config.toml
arch = "mlp_mixer"
model = "multi-label image tagger"
dataset = "photos of arthropod specimens (BIOSCAN-5M)"
train_examples = 195000
image_size = 40
crop_scale_min = 0.5
horizontal_flip = true
translate = 0.06
color_jitter = 0.2
norm = "layernorm_no_bias"
norm_position = "pre"
hidden_act = "gelu"
mlp_ratio = 6
parallel_block = false
inner_norm = false
patch_size = [4, 4]
conv_stem = true
layers = 14
width = 128
num_labels = 120
init = "torch_default"
residual_init = "none"
optimizer = "cautious_adamw"
learning_rate = 0.0016
beta1 = 0.95
beta2 = 0.99
eps = 1e-08
max_grad_norm = 1.0
max_steps = 7900
batch_size = 256
epochs = 10.4
lr_schedule = "wsd"
decay_fraction = 0.2
final_lr_fraction = 0.05
warmup_steps = 150
weight_decay = 0.2
Rows from block 11 of a small multi-label image tagger, named by matrix and row number. Rows with one number belong to one neuron. Each number is 128 + 32 x the weight over its row's rms, rounded and kept within 0 to 255. All counts start at 0.
After each neuron's rows are labels from the 100 images, of 14848, where the neuron reaches its highest value: "top examples" is what is common among them. Only what is clearly more common there than usual is listed. The data: photos of arthropod specimens (BIOSCAN-5M). In brackets: how many of the 100, against the usual share in percent.
# fc1: MLP up (model.blocks.11.mlp.fc1.weight, 768x128), inputs 0-42
# fc2: MLP down (model.blocks.11.mlp.fc2.weight, 128x768, transposed), outputs 0-42

fc1.23 [105 120 140  98 103 100 139 101 126 115 102 134 150  97  98 141 113 138 173 191 116  84 149 109 104 148 107 100  95  90 137 160 104 104  77 135 121  97 108 113  99  93  89]
fc2.23 [177 156 162 125  89 112 104 151 113  58  82 135  96 120 125 153 139 134 128 168 105 134 172 121 101 118 142  83  70 104 134 107 189 166 162 166 165 138  80 107 121 141 160]
top examples: family Drosophilidae (30 vs 1.3)

fc1.256 [112 110 131 181 158  72 122 137 138 122 128  96 128 113 122 121 109 161 108 139 100 166 172 130 149 184 122 104 144 125 152 116  92 176  73 218 112 103 115 108 123 150 117]
fc2.256 [121 138 135 147 116  84 186 172 171  85 131 110 114 137  61 113 212 149 119 123 105 154 156  94 104 124 148  75 163 128 130 111 129 145  67 141 112 110 153  91  84  90 141]
top examples: class Collembola (76 vs 1.9); order Entomobryomorpha (64 vs 1.4); family Entomobryidae (56 vs 1.2)

fc1.132 [105  86  83 116 145 123 104  98 127 149  89 133 178 148 100 168  81  78 177 158 162 122 110 131 185 218 100  83 148 113 127 121 135 147 147 157 155 172 140 152 112 181  91]
fc2.132 [138 127 152 107  97 153 173 154  90 103 107 101  90 156 124 153 137  24 113 130  66 109  90 147 131  35 143 126 179  96  98 141 186 133 145  99 175 119 104 128 134  82 115]
top examples: family Drosophilidae (43 vs 1.3)

fc1.568 [137 134 120 154  69 124 124 131 147  98 111 118  95 126  92 115 113 183 127 130  95 119 141 114 164  92  95 132 140  99 164 120  26 155  67 160 129 122 139  65 112 140  99]
fc2.568 [207 142 121 202 121  88 154  94  70  69 107 121 111 161 127 158  96 153 133 148 124 102 144 163  85 105 159 103 112 151 105  82  98 112 148  86 169 179 108 120 161  80  90]
top examples: family Drosophilidae (29 vs 1.3)

fc1.88 [126 133 149 115 118 102  74 167 184 234  93 127  97 120 102 128 125 148 155 182 112 174 154 112 156 162 128 128 117  56 172 169  68 149 163 185  96  73  83 118 144 141 105]
fc2.88 [ 94  73  99 153 165 173  77 128 121 130 161 115  67 175 129  75 182 133 123  88 102  86  86  92 135 136 136 179 178 146 139  63 136 134 172 137 140 134 133 136 122 163 147]
top examples: class Arachnida (32 vs 4)

fc1.114 [109 128 134 182 129 128 122 194 152 128 120 181 141  85  92 117  52 124 190 125 104 138  84 192 144  87 112 128 122 108 155 123 127 146  80 143 155 126 142  66  57 145 127]
fc2.114 [150  92 136 145 154  49 135 132 116 179 172 119 163 181 182 135 112 115 135 153 107 145 129 119 104 105 145 137  58 105 124 110 138 146 139 108  86 140 157 139 111 153 158]
top examples: order Hymenoptera (70 vs 20.4)

fc1.232 [148 152 112  92 111 179 123 175 116 174 107  99 123  91 109 103  81 144 110 179 144 196 123 125 110  98 107 145 118  82 100 132 112 145 164 123 190 146 100 106 138 157 171]
fc2.232 [ 89  67 143 134 170 100  50 129 100 120 166 140 117 123  73 113 132 102  83 117 142 114 153 139  88 116 156 122 128 120  75 143 161 115 151 176 146 157 116 147 108  94 123]
top examples: order Araneae (35 vs 1.7); class Arachnida (35 vs 4)

fc1.224 [170 138 140 121 114 142  51 152 123  85  83 101 164 111 178  96 137  88 127 126 112 109 120 147 184 185  51 134 139 126 132  70 142 139 137 182 112 128 111  93  49 149 180]
fc2.224 [186 121  95 157 157 149  83 124 186 134 120 102 124  88  69 117 130 132 106  96 114 169 134 142 133 130 134 162 126 113 121  85 197 155 152 132 146 174 112 103  96 138 109]
top examples: family Agromyzidae (33 vs 1.2)

fc1.129 [127 134 130 154 194  68 110  79 124 136  60  93 126  96 112 101 121 200 172 173  85 195 143 159 121 140 107 122 146 103 140 112 112 117  97 110 135 109 100 115 135 131 168]
fc2.129 [124 140  93 111 130  97 175 111 155 119 199 120 107 147  70 136 170 119  96  99 136 126 116 126  92 194  98 109 120  98 135 139 119 160 156 163  92 149 179 131 131  93  85]
top examples: class Arachnida (38 vs 4); order Hemiptera (31 vs 11.3)

fc1.126 [ 77 127 130 164 158 137 142 163  82 134 139 127 151 141 104 102 131  91 129 142 133  96 129 152 127 136 103  89 106 106 104 118  72 169  88 135 177 106 145 135 123 159 180]
fc2.126 [132  99 107  98 154 121 229 120 101 170 127 153 140 122 117 172 130  83 155 150 163  82 140 114  92 156 175 126 106  64 120 120 111 142 109 145 182  85 183 151  79 141 174]
top examples: class Arachnida (50 vs 4); order Trombidiformes (46 vs 1.5); family Anystidae (29 vs 0.5)

fc1.457 [136 145  82 135  99 167  48 143 129  79  87 128 145 104 128 153 113 152 136 153 121 103 180 173 131 208  85 132 127 134 135 157 170 148 126 116 140 110 113 126 134 180  55]
fc2.457 [135 121  88 111 195 118 144 100 127 138 125 110 180 102 146 145 124 163 100 190 118 120  92 102  86 116 123 183 120  96  94 143 109  75 114 128 120 109 182 154  93 128 174]
top examples: family Sphaeroceridae (25 vs 1.3)

fc1.128 [129 131 128 170 142 146 101 126 101  91 139 140 137 103 128 150 106 115 160 219  48 140 144 134 119 107 119 122 125  70 212 110 132 114 131 145  69 104  64 147 125  86 170]
fc2.128 [161  90  42 164 108 120 146 169 135  91  77 162 100  85  65 125 141 130 149 148 169 133 174 159 106 134  93 162 137 117 158 124  79 171 136 123 139 162 187  61 144 156 131]
top examples: class Arachnida (29 vs 4)

fc1.634 [119 157 120 130 145  86 146 160 135 189 121 146 149 115 141 152  97 207 136 145 124 105 113 164 135 151  95  75  96 116 110 122 118 158 148  73 117 128 130 168 165 125 139]
fc2.634 [127 149 146 164 107 139 152  84 156 182  98 129  84 123 134  89 132 170 135 107 112 107 137 126 157 131  75  95 147 140 151 136 131  91 127 115 135 134  94 165 174 131 114]
top examples: family Cecidomyiidae (36 vs 1.3)

fc1.724 [121 188 131 143 119 148  98 172 132 163 113 142  92 112 130 129  99 150 140 201  86 148 139 126  96 123 102 132 133  83 114 146 126 113 167 141 100  90  96  98  75 101 137]
fc2.724 [ 75  15 156 142 132 175 142 100 157 187 205 155  98 153 125 174 112 147 123 116 137 118 129 147  80 163 102 129 141 127 116  68 122 124 110  96 116 135 125 153 144 145 129]
top examples: order Coleoptera (46 vs 16.8); family Mordellidae (25 vs 1)

fc1.502 [130 101 113 122 123 150 104 135 110 158 130 181  86  71 124 158 105 114  90 160 141 132 134 118 133 130  44 137  93 140 194 126 122 140 109 138 104  83 165  84  92 176 166]
fc2.502 [131 130 132  89 123 134 144 109 120 171 111 109  67  89  83 154 129 103  91 130 168 102 149 114 126  89  82 160  88 142 173  87 145 124  87 127 113 147 180  94 125 165 116]
top examples: order Diptera (97 vs 30.7); family Milichiidae (95 vs 1.4)

fc1.359 [ 85 139 115 138 119 160 150 145  87 106  86 138  95 130 185 171 122  93  73 147 107  76 188 119 105  76  88 157 139 117  77 167 145 143 176 109 166 113 122  97  94 132  89]
fc2.359 [136 152 115 135 100 152 195 105  91 151 104 166 127  70 135 102 108 119  56 148  99 159 157 173  82 149 160 142 162 122 116 117  95 141 107  75 180 143 157  79 111 199 109]
top examples: family Figitidae (26 vs 1.3)

fc1.258 [150  66  93 174 136 115 125 196  89 172  74 169 156 149 119 146 107 170 146 178  94 112 101 213 152 149  96 111 144  67 100  92 106 154 134 142  62 119  94 127 111 100 114]
fc2.258 [131  85 136 100 100 163 137 130 128 168 126 158 127 101 119 184  86 113 157  77 131 145 111 132 164  78 102 111  54 168 148 136 148 132  56  92 184 135 137 107 124 141 113]
top examples: order Diptera (83 vs 30.7)

fc1.482 [159  68  97 133 105 168 103 153 131 164 112 185 116  90 144 109  98  99  96 121 117 121 177 133 135 159 111 137 106 128 185 161 127 147 139 125 151  95 172 150 113 153 147]
fc2.482 [139 122 112 103 129 121 103 111  89 111 197  89  39 118  69 155  79 126 127  88 212  72 148 145 117  77 107 164  71 112 160 138 127  84 128 146 116 105 144 154 145 109  95]
top examples: family Milichiidae (45 vs 1.4)

fc1.631 [153 100 136 105 115 176 112 133 130 158  66 179 134  60 164 130 115 110  88 139 138 122 155 177 123 125 103 115 130 127 217 140 147 125 127 112  94  96 135 149 112 188 132]
fc2.631 [ 62 182 175  92  76 170 168 124 108 132 165 103  70 135  81 156 114 113 157 118 164  74 141  96 165 138  85 147  91 101 146 123  70 138 166 125 154  91 139 145 196 151  89]
top examples: family Milichiidae (48 vs 1.4)

fc1.228 [175  85 162 156 113 158  93  69 103  82 119 154 109 128 120 182 104 132 102 113  99 105 117 143 118 144 134 134 106 106 209 139 119 105 178 127  79 125  98 151 103 127 181]
fc2.228 [125 179 117 159 109 161 138 148 146 110 102 157  64 139  67 141 139 101 172 101 169 163  78  82 106 166  83 173 126 100 146 134  93 168 103 140 162 133 189 180 142 148 140]
top examples: order Coleoptera (37 vs 16.8)

fc1.190 [110 128 111 176 187  98 101 143 157 121  95 111 169 109 133 120 114 176 137 137  97 173 149 141 131 172 127 108 131 129 137 130  91 126  88 211 134  85 110  91 123 147 143]
fc2.190 [ 95 131 134 152 131  68 196 155 171 111 163  93 149 104  76  79 168 153 123 130 107 153 138 123 100 144 157  91 156 118  99 106 127 150  67 169 115  69 148 111  73 104 115]
top examples: class Collembola (50 vs 1.9); order Entomobryomorpha (46 vs 1.4); family Entomobryidae (41 vs 1.2)

fc1.748 [106 153 121 125 143  59 123 129 150 102 133 124 162  96 154  94 115 200  98 149  89 198 176 134 113 147 129  63 121 122 131 149 121 108  67 168 107 108 108 130 140 221 149]
fc2.748 [121 168 165  82 139 108 156 168 185  96 194 144 102 158 127 105  98 126 123 153 142 155 126  95 109 131  90  84 119 165 115 127 187 145 104 129 131 120 126  95 127 100 153]
top examples: class Collembola (25 vs 1.9)

fc1.741 [116  83 142 139 189 152 111 118  63 154  62 125  97  68 150 185 116 164 130 150 137  88 114 131 147 156 135 134 137 152 174 111 129 126 127 125  85 134 136 125  95 228 129]
fc2.741 [ 95 108 117  94 148 130 167  60 157 104 192 113 180 146  58  76 108  95  72 174 119 147 107 119 114 130 127 179 137 125 143 168 132 133 137 101 112 110 136 141 199 100 131]
top examples: family Sphaeroceridae (26 vs 1.3)

fc1.369 [104 138 146  82 194 109 126 160 124 155 133 154  83  91 181  83 124 105 167 151  66 115 165 133 148 116 125 126 118  79 108 130 114 140 123 167 131 146  60  62 118 174 171]
fc2.369 [129 136 144 136 177 152 171 124 100 107 166 116 156 153 170 100  96 112 134 107 148 125 144 123 118  75 132 170 131 139 101 132  51 151 111  63 149 126 128 137 118 145 199]
top examples: class Arachnida (26 vs 4)

fc1.444 [123  99 154 130  71  89 104  94  30 100  76  98 119 145 134 154 120 169 169 169 131 103 105 124 182 193  80 113 106 112 135 131 107 122  91  92 109 168 108 158 122  87 120]
fc2.444 [158 167 182 118 159 144 118 139 141 153 118  82  95 144  88 150 135 156 154 184  77  59 186 161 128 130 158 107 147  97 137 164 126 128  91 123 170 167 162 105 136 100 126]
top examples: family Pipunculidae (28 vs 0.3)

fc1.104 [149 100 141 175 100 106  56 170  91 170 110 106 133 115  92 175  86 112 147 203  75 163 125 177 131 183 118  99 101 156 120 150 132 148  77 100 101 121 110 156 136  66 117]
fc2.104 [144 111 136 184 159 112  78 179 116 148  48  69 147 130  92 167 138  98 188 130 108 151  77  86  95 128 112  88 127 173 179 139 140 133  99 139 177 186 147 207 140 120 158]
top examples: order Coleoptera (74 vs 16.8); family Ptilodactylidae (51 vs 0.8)

fc1.481 [100 101 164 148 138 122 109 115 162 131 101 108 100 123 179 122 115 109 143 121 122 163 130 136 146 220 124 119 149  83 189 133  75 192 126 142  77 171 150 190 143 143 110]
fc2.481 [137 141 159 130 117 115  90 123 157 141  54  98  89 159 139 132 138 125 141 105 147 151 168 149 147  86 161  58 129  98 137 172 132 179 124  68  74 130 147 141 166 137  83]
top examples: order Psocodea (42 vs 3.7); family Lepidopsocidae (41 vs 1.4)

fc1.605 [133 104  71 105 121 117 114 145 104 152  91 111 145  47 106 149 106 183 151 190 109 122 154 154 141 157 112 148 151 143 110 142 151 127 125 118 123 108 160 163 125 118  69]
fc2.605 [167 122  83 141 134  67 202 102 106  73 115 137 149  98 114 102 100  85 145 106 184  63 158 148 110  68 132 137 141 182  87 133 109 119 147  83 116 109 137 173  95  89  82]
top examples: order Psocodea (35 vs 3.7); family Caeciliusidae (27 vs 0.9)

fc1.169 [143 130 130 160 122 142 115 142 122 141 185 164 162 113 142  89  71 140  77 133  97 146 131 255 107 130 126  98 100 132 119 161 144 144 113 116 102 100 106  97 145 130 144]
fc2.169 [149 130 133  91 102 138 141 119 129 162  89 126  88  65  74  99 111  81 192 127 134 158 101 138 104 189 139 101  45 198 108 104 122 189  75 171 123 155 119 223 153  68 101]
top examples: class Collembola (25 vs 1.9)

fc1.580 [132 155 125  78 134  81 118 100 163  92 104 124 153 128 183  90 102 127 132 108 142 142 167 134 155 183 143 102  75 132 131 151  81 138 145 119 149 122 154 185 124 188 160]
fc2.580 [109 111 119 134  99 188 191 129 140 155 152 154  75 137  90 148  96 106 150 149 147  96 117 187 114 132  95 137 128 110 157 104 171  86 131 123 130 136  59 136 150 111 113]
top examples: order Coleoptera (53 vs 16.8)

fc1.90 [170 147 132 124 134  60 104 190 175 150  79 118 140 113 156 136 114 169 130 178 116 196 124 137 137 128 140  92 145 113 129 110  82 140 189 209 144  80  65 109 115 192 177]
fc2.90 [ 86  90 119  73 123 100 160 115 188 111 210 121 165 123  72 120 156  97  63 119 122 132 140 170 112 112 160  89 134 151 102  92 117  70  83 151 131 146 143 161 166  92 104]
top examples: class Collembola (30 vs 1.9); order Entomobryomorpha (28 vs 1.4); family Entomobryidae (25 vs 1.2)

fc1.418 [107 144  90 126 188 100  82 137 136 144 185 169 182 123 135 119 137 120 166 137 124 109 118 113 165 184 129 108 114  75 101 120 131 152 171 189 107 112 104  76 156 113 176]
fc2.418 [ 92 110 106  58 154 178 142 149 152 169 122 144  69  62 156 177 136 133  84 111 142 141 175 138 137 134 116 170 178  66 135 109  17 189 134 103 155  81 126 114 123 125 126]
top examples: order Lepidoptera (31 vs 7.3)

fc1.282 [110  94 100 152 146 143 131 132 110 138 119 239 130 123 133 107  72  87 130 129 141 120 102 161 166 192 160  96 134 139 149 128 134 119 153 127  83 104 115 136 145 112 121]
fc2.282 [124 157 147  82  76 149 125 210 109 110 188  67 137 130 114 127 106  98  88 100 173 133  92  74 140 136 119  57  97 156 109 172 158 134 159 146 141 190 122 158 121 112 125]
top examples: order Coleoptera (53 vs 16.8)

fc1.697 [ 85 152 153  94  91  91  82 220 155  74 110 100 124 112 185 100  79 159 168 143  98 188 120 124 121 112 147 132  93 125 131 182 114 173  87 122 142  77 115  87  91 150 102]
fc2.697 [ 90  77 139  96 108 168 187 151  98 135 141 179 117 142  90 179  86 127 114 101 126 107  99 115 132  92 103 212  50  97 136 116 147 162 146 104 152  70 154  82 130 131  96]
top examples: order Hemiptera (36 vs 11.3)

fc1.143 [ 74 142 128 126 136  90 105 124 133 124 116 111  87 129 160 181 125 130 132 172  96  61  77 108 134 158 110 134 110 111 127 154 125 176 142 110  76  66  76 109  99  84  98]
fc2.143 [ 82 124 124 147  93  66  93 202 214 146  95 103  69  75 119 154 136 120 137 141  91 129  82 140 154 132 107 165 119 108 118 135 116 192 103 142  75 140  74 121  98  83 114]
top examples: order Araneae (49 vs 1.7); class Arachnida (49 vs 4); family Linyphiidae (25 vs 0.3)

fc1.220 [140 102 160 160 140 147 143 134 171  60 132 114 153  96 114 105  99 131 134 154  89 137 117  88 128 164 144 123  84 144 147 146 138 182 131 178  80 112 103 152 134 142 111]
fc2.220 [135 107  86 117 120 134 173 120  97 120 128 173  79 145  91 164 172  58 161 145 172  86  66 137 143 114  82 123 114  95 146 163 174 120 146  88 120 111 106 146 132 111 135]
top examples: order Lepidoptera (45 vs 7.3)

fc1.372 [ 85  94 131 119  92 107 133 123  84  92  96 162 142  96 167  85 128 177 113 165 123 108 164 122 115 122  93  80 112 103 191 103 119 141  82 134 113 107 147  91 114 169 181]
fc2.372 [188 163 168 157 162 145 114 190 115 127 151 102  85 168 173 115 111 129 121 201 105  99 135 119 196 117 107  81 141  37 151 138 153 117 120 162 109  87  99  88  67  97 154]
top examples: order Hymenoptera (43 vs 20.4)

fc1.10 [ 84 140 140 122 133 175 112  91  82 134 105 101  96  64 132  76 119 159 171 127 120 118 136 206 196 145 141 160 130 109 130  97 151 112 174 130 101 103  88 162 156 132 180]
fc2.10 [171 158 189 155 136 134 119 156 162  69 136  81 125 125 168 113  94 111 143  90 179 101 105  85  82 122 114 142  97 165 137 194  81 143 104 132 135  83 165 149 142 176 109]
top examples: order Psocodea (31 vs 3.7); order Lepidoptera (25 vs 7.3)

fc1.709 [100 143 109 142 126 110 119 156  70 179 116 153 190 119 163 138  82  89 110 111 136  90  97 159 199 117 111  99  96 131 104 135 146 206 167 129 105 144 120  78 133  77 127]
fc2.709 [150 167 139  95 152 137 134 125 125  79 148 170 123 153  89 136 125 180  97 150 184 115 109  85  93 158 106 133 114 204 153 185 159 104 138 154 137 121  81 145 127 144  96]
top examples: order Hymenoptera (47 vs 20.4)

fc1.754 [167 184 176 147 185 150 105 117 146 193 105 103 144  99 103 144 119 144 140 200 128 123 169 122  98 128 128 110 120 110  97  93 126 192 148 191  70 118  97 139 132 106 166]
fc2.754 [ 95  73 116 149 157 144 144  95  98 103 166 140 104 157 132 113 166  32  78  87 137 121  93 142 116 132 130 145 196 160 139  92 137 124 100 183 164 165 159 144 100 126 155]
top examples: order Hemiptera (40 vs 11.3)

fc1.603 [145 150 106 106 112 103 143 148 150 204 122  97 119 135 118 143  75 167  84 185 136 197 110 114 170 161  97 102 154 137 148 115 126 149 127 138 130 109 161  93 106 117  69]
fc2.603 [151  88 126 180 150 137 154 119 119  87 129  71 109 159  82 153 128 174  77 150 114 137  99 139 144 123 135 162 165 118 137 101 152 137 128  82 184 193 169  97 176 158 121]
top examples: family Drosophilidae (40 vs 1.3)

fc1.332 [106 142 137 176 148 111 122 167 154 125  96 109 169 121  93 162  75 165 133 193 130  72 176 154 106 106  71 106  93  83  86 126 145 112 152 172 127 109  75 149 131 166 114]
fc2.332 [165 110 174 139 116 126 130 151 143 165 114  80 165 140 121 142 110 157 133 120 125  92 116 159 142  65  73 101 118 117 141 118 124 121 123  87 121 158 128 161 101  89 127]
top examples: order Diptera (69 vs 30.7); family Milichiidae (35 vs 1.4)

fc1.494 [106 108 109 125 179 136  95 139 120 113  70 109 142 115 116 100  66 173 138 143 100 115 200 198 131 161 129 108 147 106 114 106  76 167 131 116 128  88 159 174 151 109  97]
fc2.494 [107 131 138 130  91 114 158 152 106  81 253 132 112 118 137  78  94 100 136 105 123 123 124 139 136  92 162 158 111 153 121 104  87 111 119 152 146 112 173 152 128 156  75]
top examples: order Psocodea (29 vs 3.7)

fc1.738 [132  79 107  88 115 115 122 178 125 134 156 103 115  41  99 109  67 129  83 140  90  98 166 142 103 133  83 121 132  82 140 156 122 148  99 107 132  75 185 120 139  94  85]
fc2.738 [219 130 129  75  72 128 142 142 116 150 121  82  61  94 130  89 137 111 155 127 119 129 164 138 118  88 150 147  83  81 117 104 126 141 135 102 119 130 167 160 113  86 139]
top examples: order Psocodea (44 vs 3.7)

fc1.681 [106 115 131 154 164 127 112 148 126 175  89 198 149 113 143 223 117 150  77 158 116 107 114 155 165 126 139  58 110 100 145 118 107 131  93 189  80 148 139 121 141 138 107]
fc2.681 [159 112 122 137 201 125 130 112  97 224 144 161  92 145 154 144 147 113 110 104 158 164 145 133 109 171 140 103 169  90 165  58 126 200  94 131 150 110 114  94 164 212 128]
top examples: order Lepidoptera (40 vs 7.3)

fc1.60 [ 79 181 105 126  96 108 116 133 134  80 131 146  89 123 125 151 129 120 142 184 111  91 158 112 118 186 112 121  52 113 115 205 131 196 147  98  54  75  69 119 127 114 112]
fc2.60 [100  92 107 139 100  81  82 166 155  91 142 136 112  84 126 130 162  54 169  96 127 109 130 104 123 117 140 165  97 108 127 154 130 169 117 150  84 106 124 106  87  98 101]
top examples: order Araneae (45 vs 1.7); class Arachnida (45 vs 4)

fc1.96 [122 128  71  84  90 148 123 147 102 206  90 174 143  90 165 148  89 144 158  99 136 133 156 212 121 177 104  94 113 127 144  89 102 226 112 107 114 129 161 164 133 141 142]
fc2.96 [136 142 143 135 128 139  40 135 122  91  74 111  87 140 201 127  96 152 173 108 118 126 151 122 177 120 127 109 155 173 156 144 144  70 129 129  39 117 151 202 127 118  99]
top examples: order Hymenoptera (73 vs 20.4)

fc1.430 [101 112 108 157 132 119 132 123 101 213  60  99 152 104 164  79 107 112 168 147  92 147 134 102 189 107 141  95  98 105 125 160 149 128 121  97 144  78 163 148 117  90  77]
fc2.430 [166 101 116 101 125 132 143  43 139 163 194 150 153  77  61 100 168 112 113 153 164 118 114 124 114 117 102 117 116 119 119  87 166  81 177 130 122  93 118 122 152 107 156]
top examples: order Hymenoptera (42 vs 20.4)

fc1.293 [ 43 108 158 110 115 119  87 132 118 176 101 169 195 111 124 139  95 114 148 108 121 194 138 138 204 137 152 161 116 128 114 147 153 131 137 109 106  59 154 102 135 142  58]
fc2.293 [190  57 142 126 145  92 112 101 168 107 165 106 148 196 141 134  99 136 101 112 120 104 151 125  94 111 135 180 155 129 157 127 168 106 100 141 182 153 121  82 149 160 110]
top examples: order Diptera (66 vs 30.7)

fc1.66 [ 69 101 163 115 138 144 158 114 103 119 114 184 195 136 157 174 147  78 147 134 129 151 114 154 128 123 121 135 112 129 107 126 147 148 113 180 138 157 105 129  95 124 143]
fc2.66 [109 104 104 117 133 131 128 127 169  93 163 116 167 148 104 163 144 132 124 140 142  35 182  78 139 209 115 198 136  97 143 105 104 182 113  95 110 144 155 174 191 119 163]
top examples: order Trichoptera (30 vs 1)

fc1.390 [ 76 127 127 137 167 143 118 147  81 145 126 139 160 136 129  97 122  90  90 142 130  96 113 142 109 162  86 132 125 108 134 133 115 182 112 123 158  86 131 124 131 124 179]
fc2.390 [ 92 146 117  94 157  95 176 138 106 192  75 150 116 100 149 151 107  72 161 167 144  64 157  95  89 157 143 128 110  46 144 156 138 134 109 143 161  67 203 137 101 115 154]
top examples: class Arachnida (42 vs 4); order Trombidiformes (30 vs 1.5); family Anystidae (27 vs 0.5)

fc1.70 [ 88 154 177  72 156 138 102 192 192 141 127 132 167  82 181  87 117 162  75 123  91 177 126 112 136 133 143 129  74 138 124 168 130 152  67 126 118  58 142  71  76 136 150]
fc2.70 [160  83 138  90 126 133 137 127 119 145 142 162 152 176 122 156 151 116 152 131 104 148  99 120 130 149 108 213 102 160 150  98 174 177 105  95 105 132 172 131 133 138 123]
top examples: order Thysanoptera (38 vs 1)

fc1.376 [158  84 115 111  97 119 141 128 115 162  88 119  86  91 184  74 103  98 109 139 120 193 146 157 131 107  87 140 121 130 148  80 159 135 169 154  92  88 113 136 104 119 177]
fc2.376 [108 178 134 121 136 149 124 145 137  69 104 188 106 100 161 164 136 152 154 109 102  88 179  81 161 115 194  86 116 133  85 219  52 121 104 133 123 137 116 150 121 140 105]
top examples: order Coleoptera (38 vs 16.8)

fc1.52 [103 154 110 122 110 143 107 148 133 165 106 139 140 112 129 165 105  89 119 221  84 140 154 133 138 129 122  97  75 138 119 164 123 183 147  96 139 115 133  50 156  58  83]
fc2.52 [150 125  74 117 115 163 130 154  53 172  77 120  98 119 107 173 111 106 144 113 128 139 130 126 105  95 125  73 104 119 139 152 202  90 161  96 133  67 117 122  97 101 100]
top examples: family Phoridae (28 vs 1.3)

fc1.670 [119 129 170 165 179  99 156 156 133 114 138 108 163 120 159 203 119 102  51 151 142  86 101 114 139 128 104 132  91 131 204 139 104 168 107 142  95 143 114 117 138  87 170]
fc2.670 [132 103 144 145 122 144 147 105 196 136 120 122 101 146 147 111 190 172 202 164 111 183 109 100 139 114 111  90 179 111 155 124 161 125 114 173 131 104 103  54 141 164 129]
top examples: order Diptera (72 vs 30.7); family Dolichopodidae (29 vs 1.4)

fc1.327 [136  70  86 205 165 156 122 123 103  90 143  92 169 105 169 131  95 152 147  96 127 103 168 181 121 115 168 141 158 101 120 107 115 146 115 142 116 105  75 132  94 122 182]
fc2.327 [101 149  84  91 140 138 105 179  82  89 164 151 118 111  53 139 151  98 120 165 160 125 113 119 163 167  70 153 104 149 138  96 127 115 135 158 131 128 138 172 115 106 161]
top examples: class Arachnida (25 vs 4)

fc1.766 [115  99 128 101 104  98  99 107  56 175  98 146 137 108 149 114 130 110  85 195 120  93 142 112 215 148 121  91 107 122 141 199 141 119  94 159  72  87 153 123 129 121 138]
fc2.766 [191 139 118 152  81 153 189 128 139  90  61 165 107 142  92  98 184 135 133 166 107 126 210 156 109 151 129 149  62  88 105 157 123 140 132 110 162  93 162 144 130 149 121]
top examples: order Diptera (91 vs 30.7); family Muscidae (27 vs 1.2)

fc1.529 [129 160 118 107  79 105  96 135  98 130 103 157 113  70 135 131  82 108 131 140 105 103  70 174  99 141 153 169 137 103 208 118 102 159 115 135 162 135 159  72 147 190 189]
fc2.529 [ 89 133 151 101 147 134 166 184 125 149 138 148 146 141 131 160 106 107 102  71 153  93 137 157  94  55  56 108 124 158 109 132 159  84 128  94 174  60 139 112 102 140 110]
top examples: order Hemiptera (28 vs 11.3)

fc1.360 [101 180  83 181 146 156 120 102 112 119 133 184 137  84 172 134 146 153  94 131  77 102 153 194 196 127 102 149 103 129  76 149 155 109 116 115 121  70  98 121 133 180  89]
fc2.360 [131 162 114  52  96 109 176 108 155 151 150 138 102 145 121 124 118 104  71 129 136 146 115 119  61 145 176 168 154  36 109 171 138 138  99 114 139 155 203 122 191 193  84]
top examples: order Diptera (75 vs 30.7)

fc1.286 [105 128 143  84 113 143 110 172 101 137 134  93  81 122 134 172  76 114 105 162 104  98 118 122 123 139  88 145  70 149 186 152  88 177 171 129  55 125 100  72 134  74 127]
fc2.286 [114 128 164 185 147  61 120 202 180 134  77  35 147 158 170 122 145 103  63  77  99 144  97 103 203 111 107 142 156 196 127 136 130 173  59 157  91 120 116 143  74 103 151]
top examples: order Araneae (26 vs 1.7); class Arachnida (26 vs 4)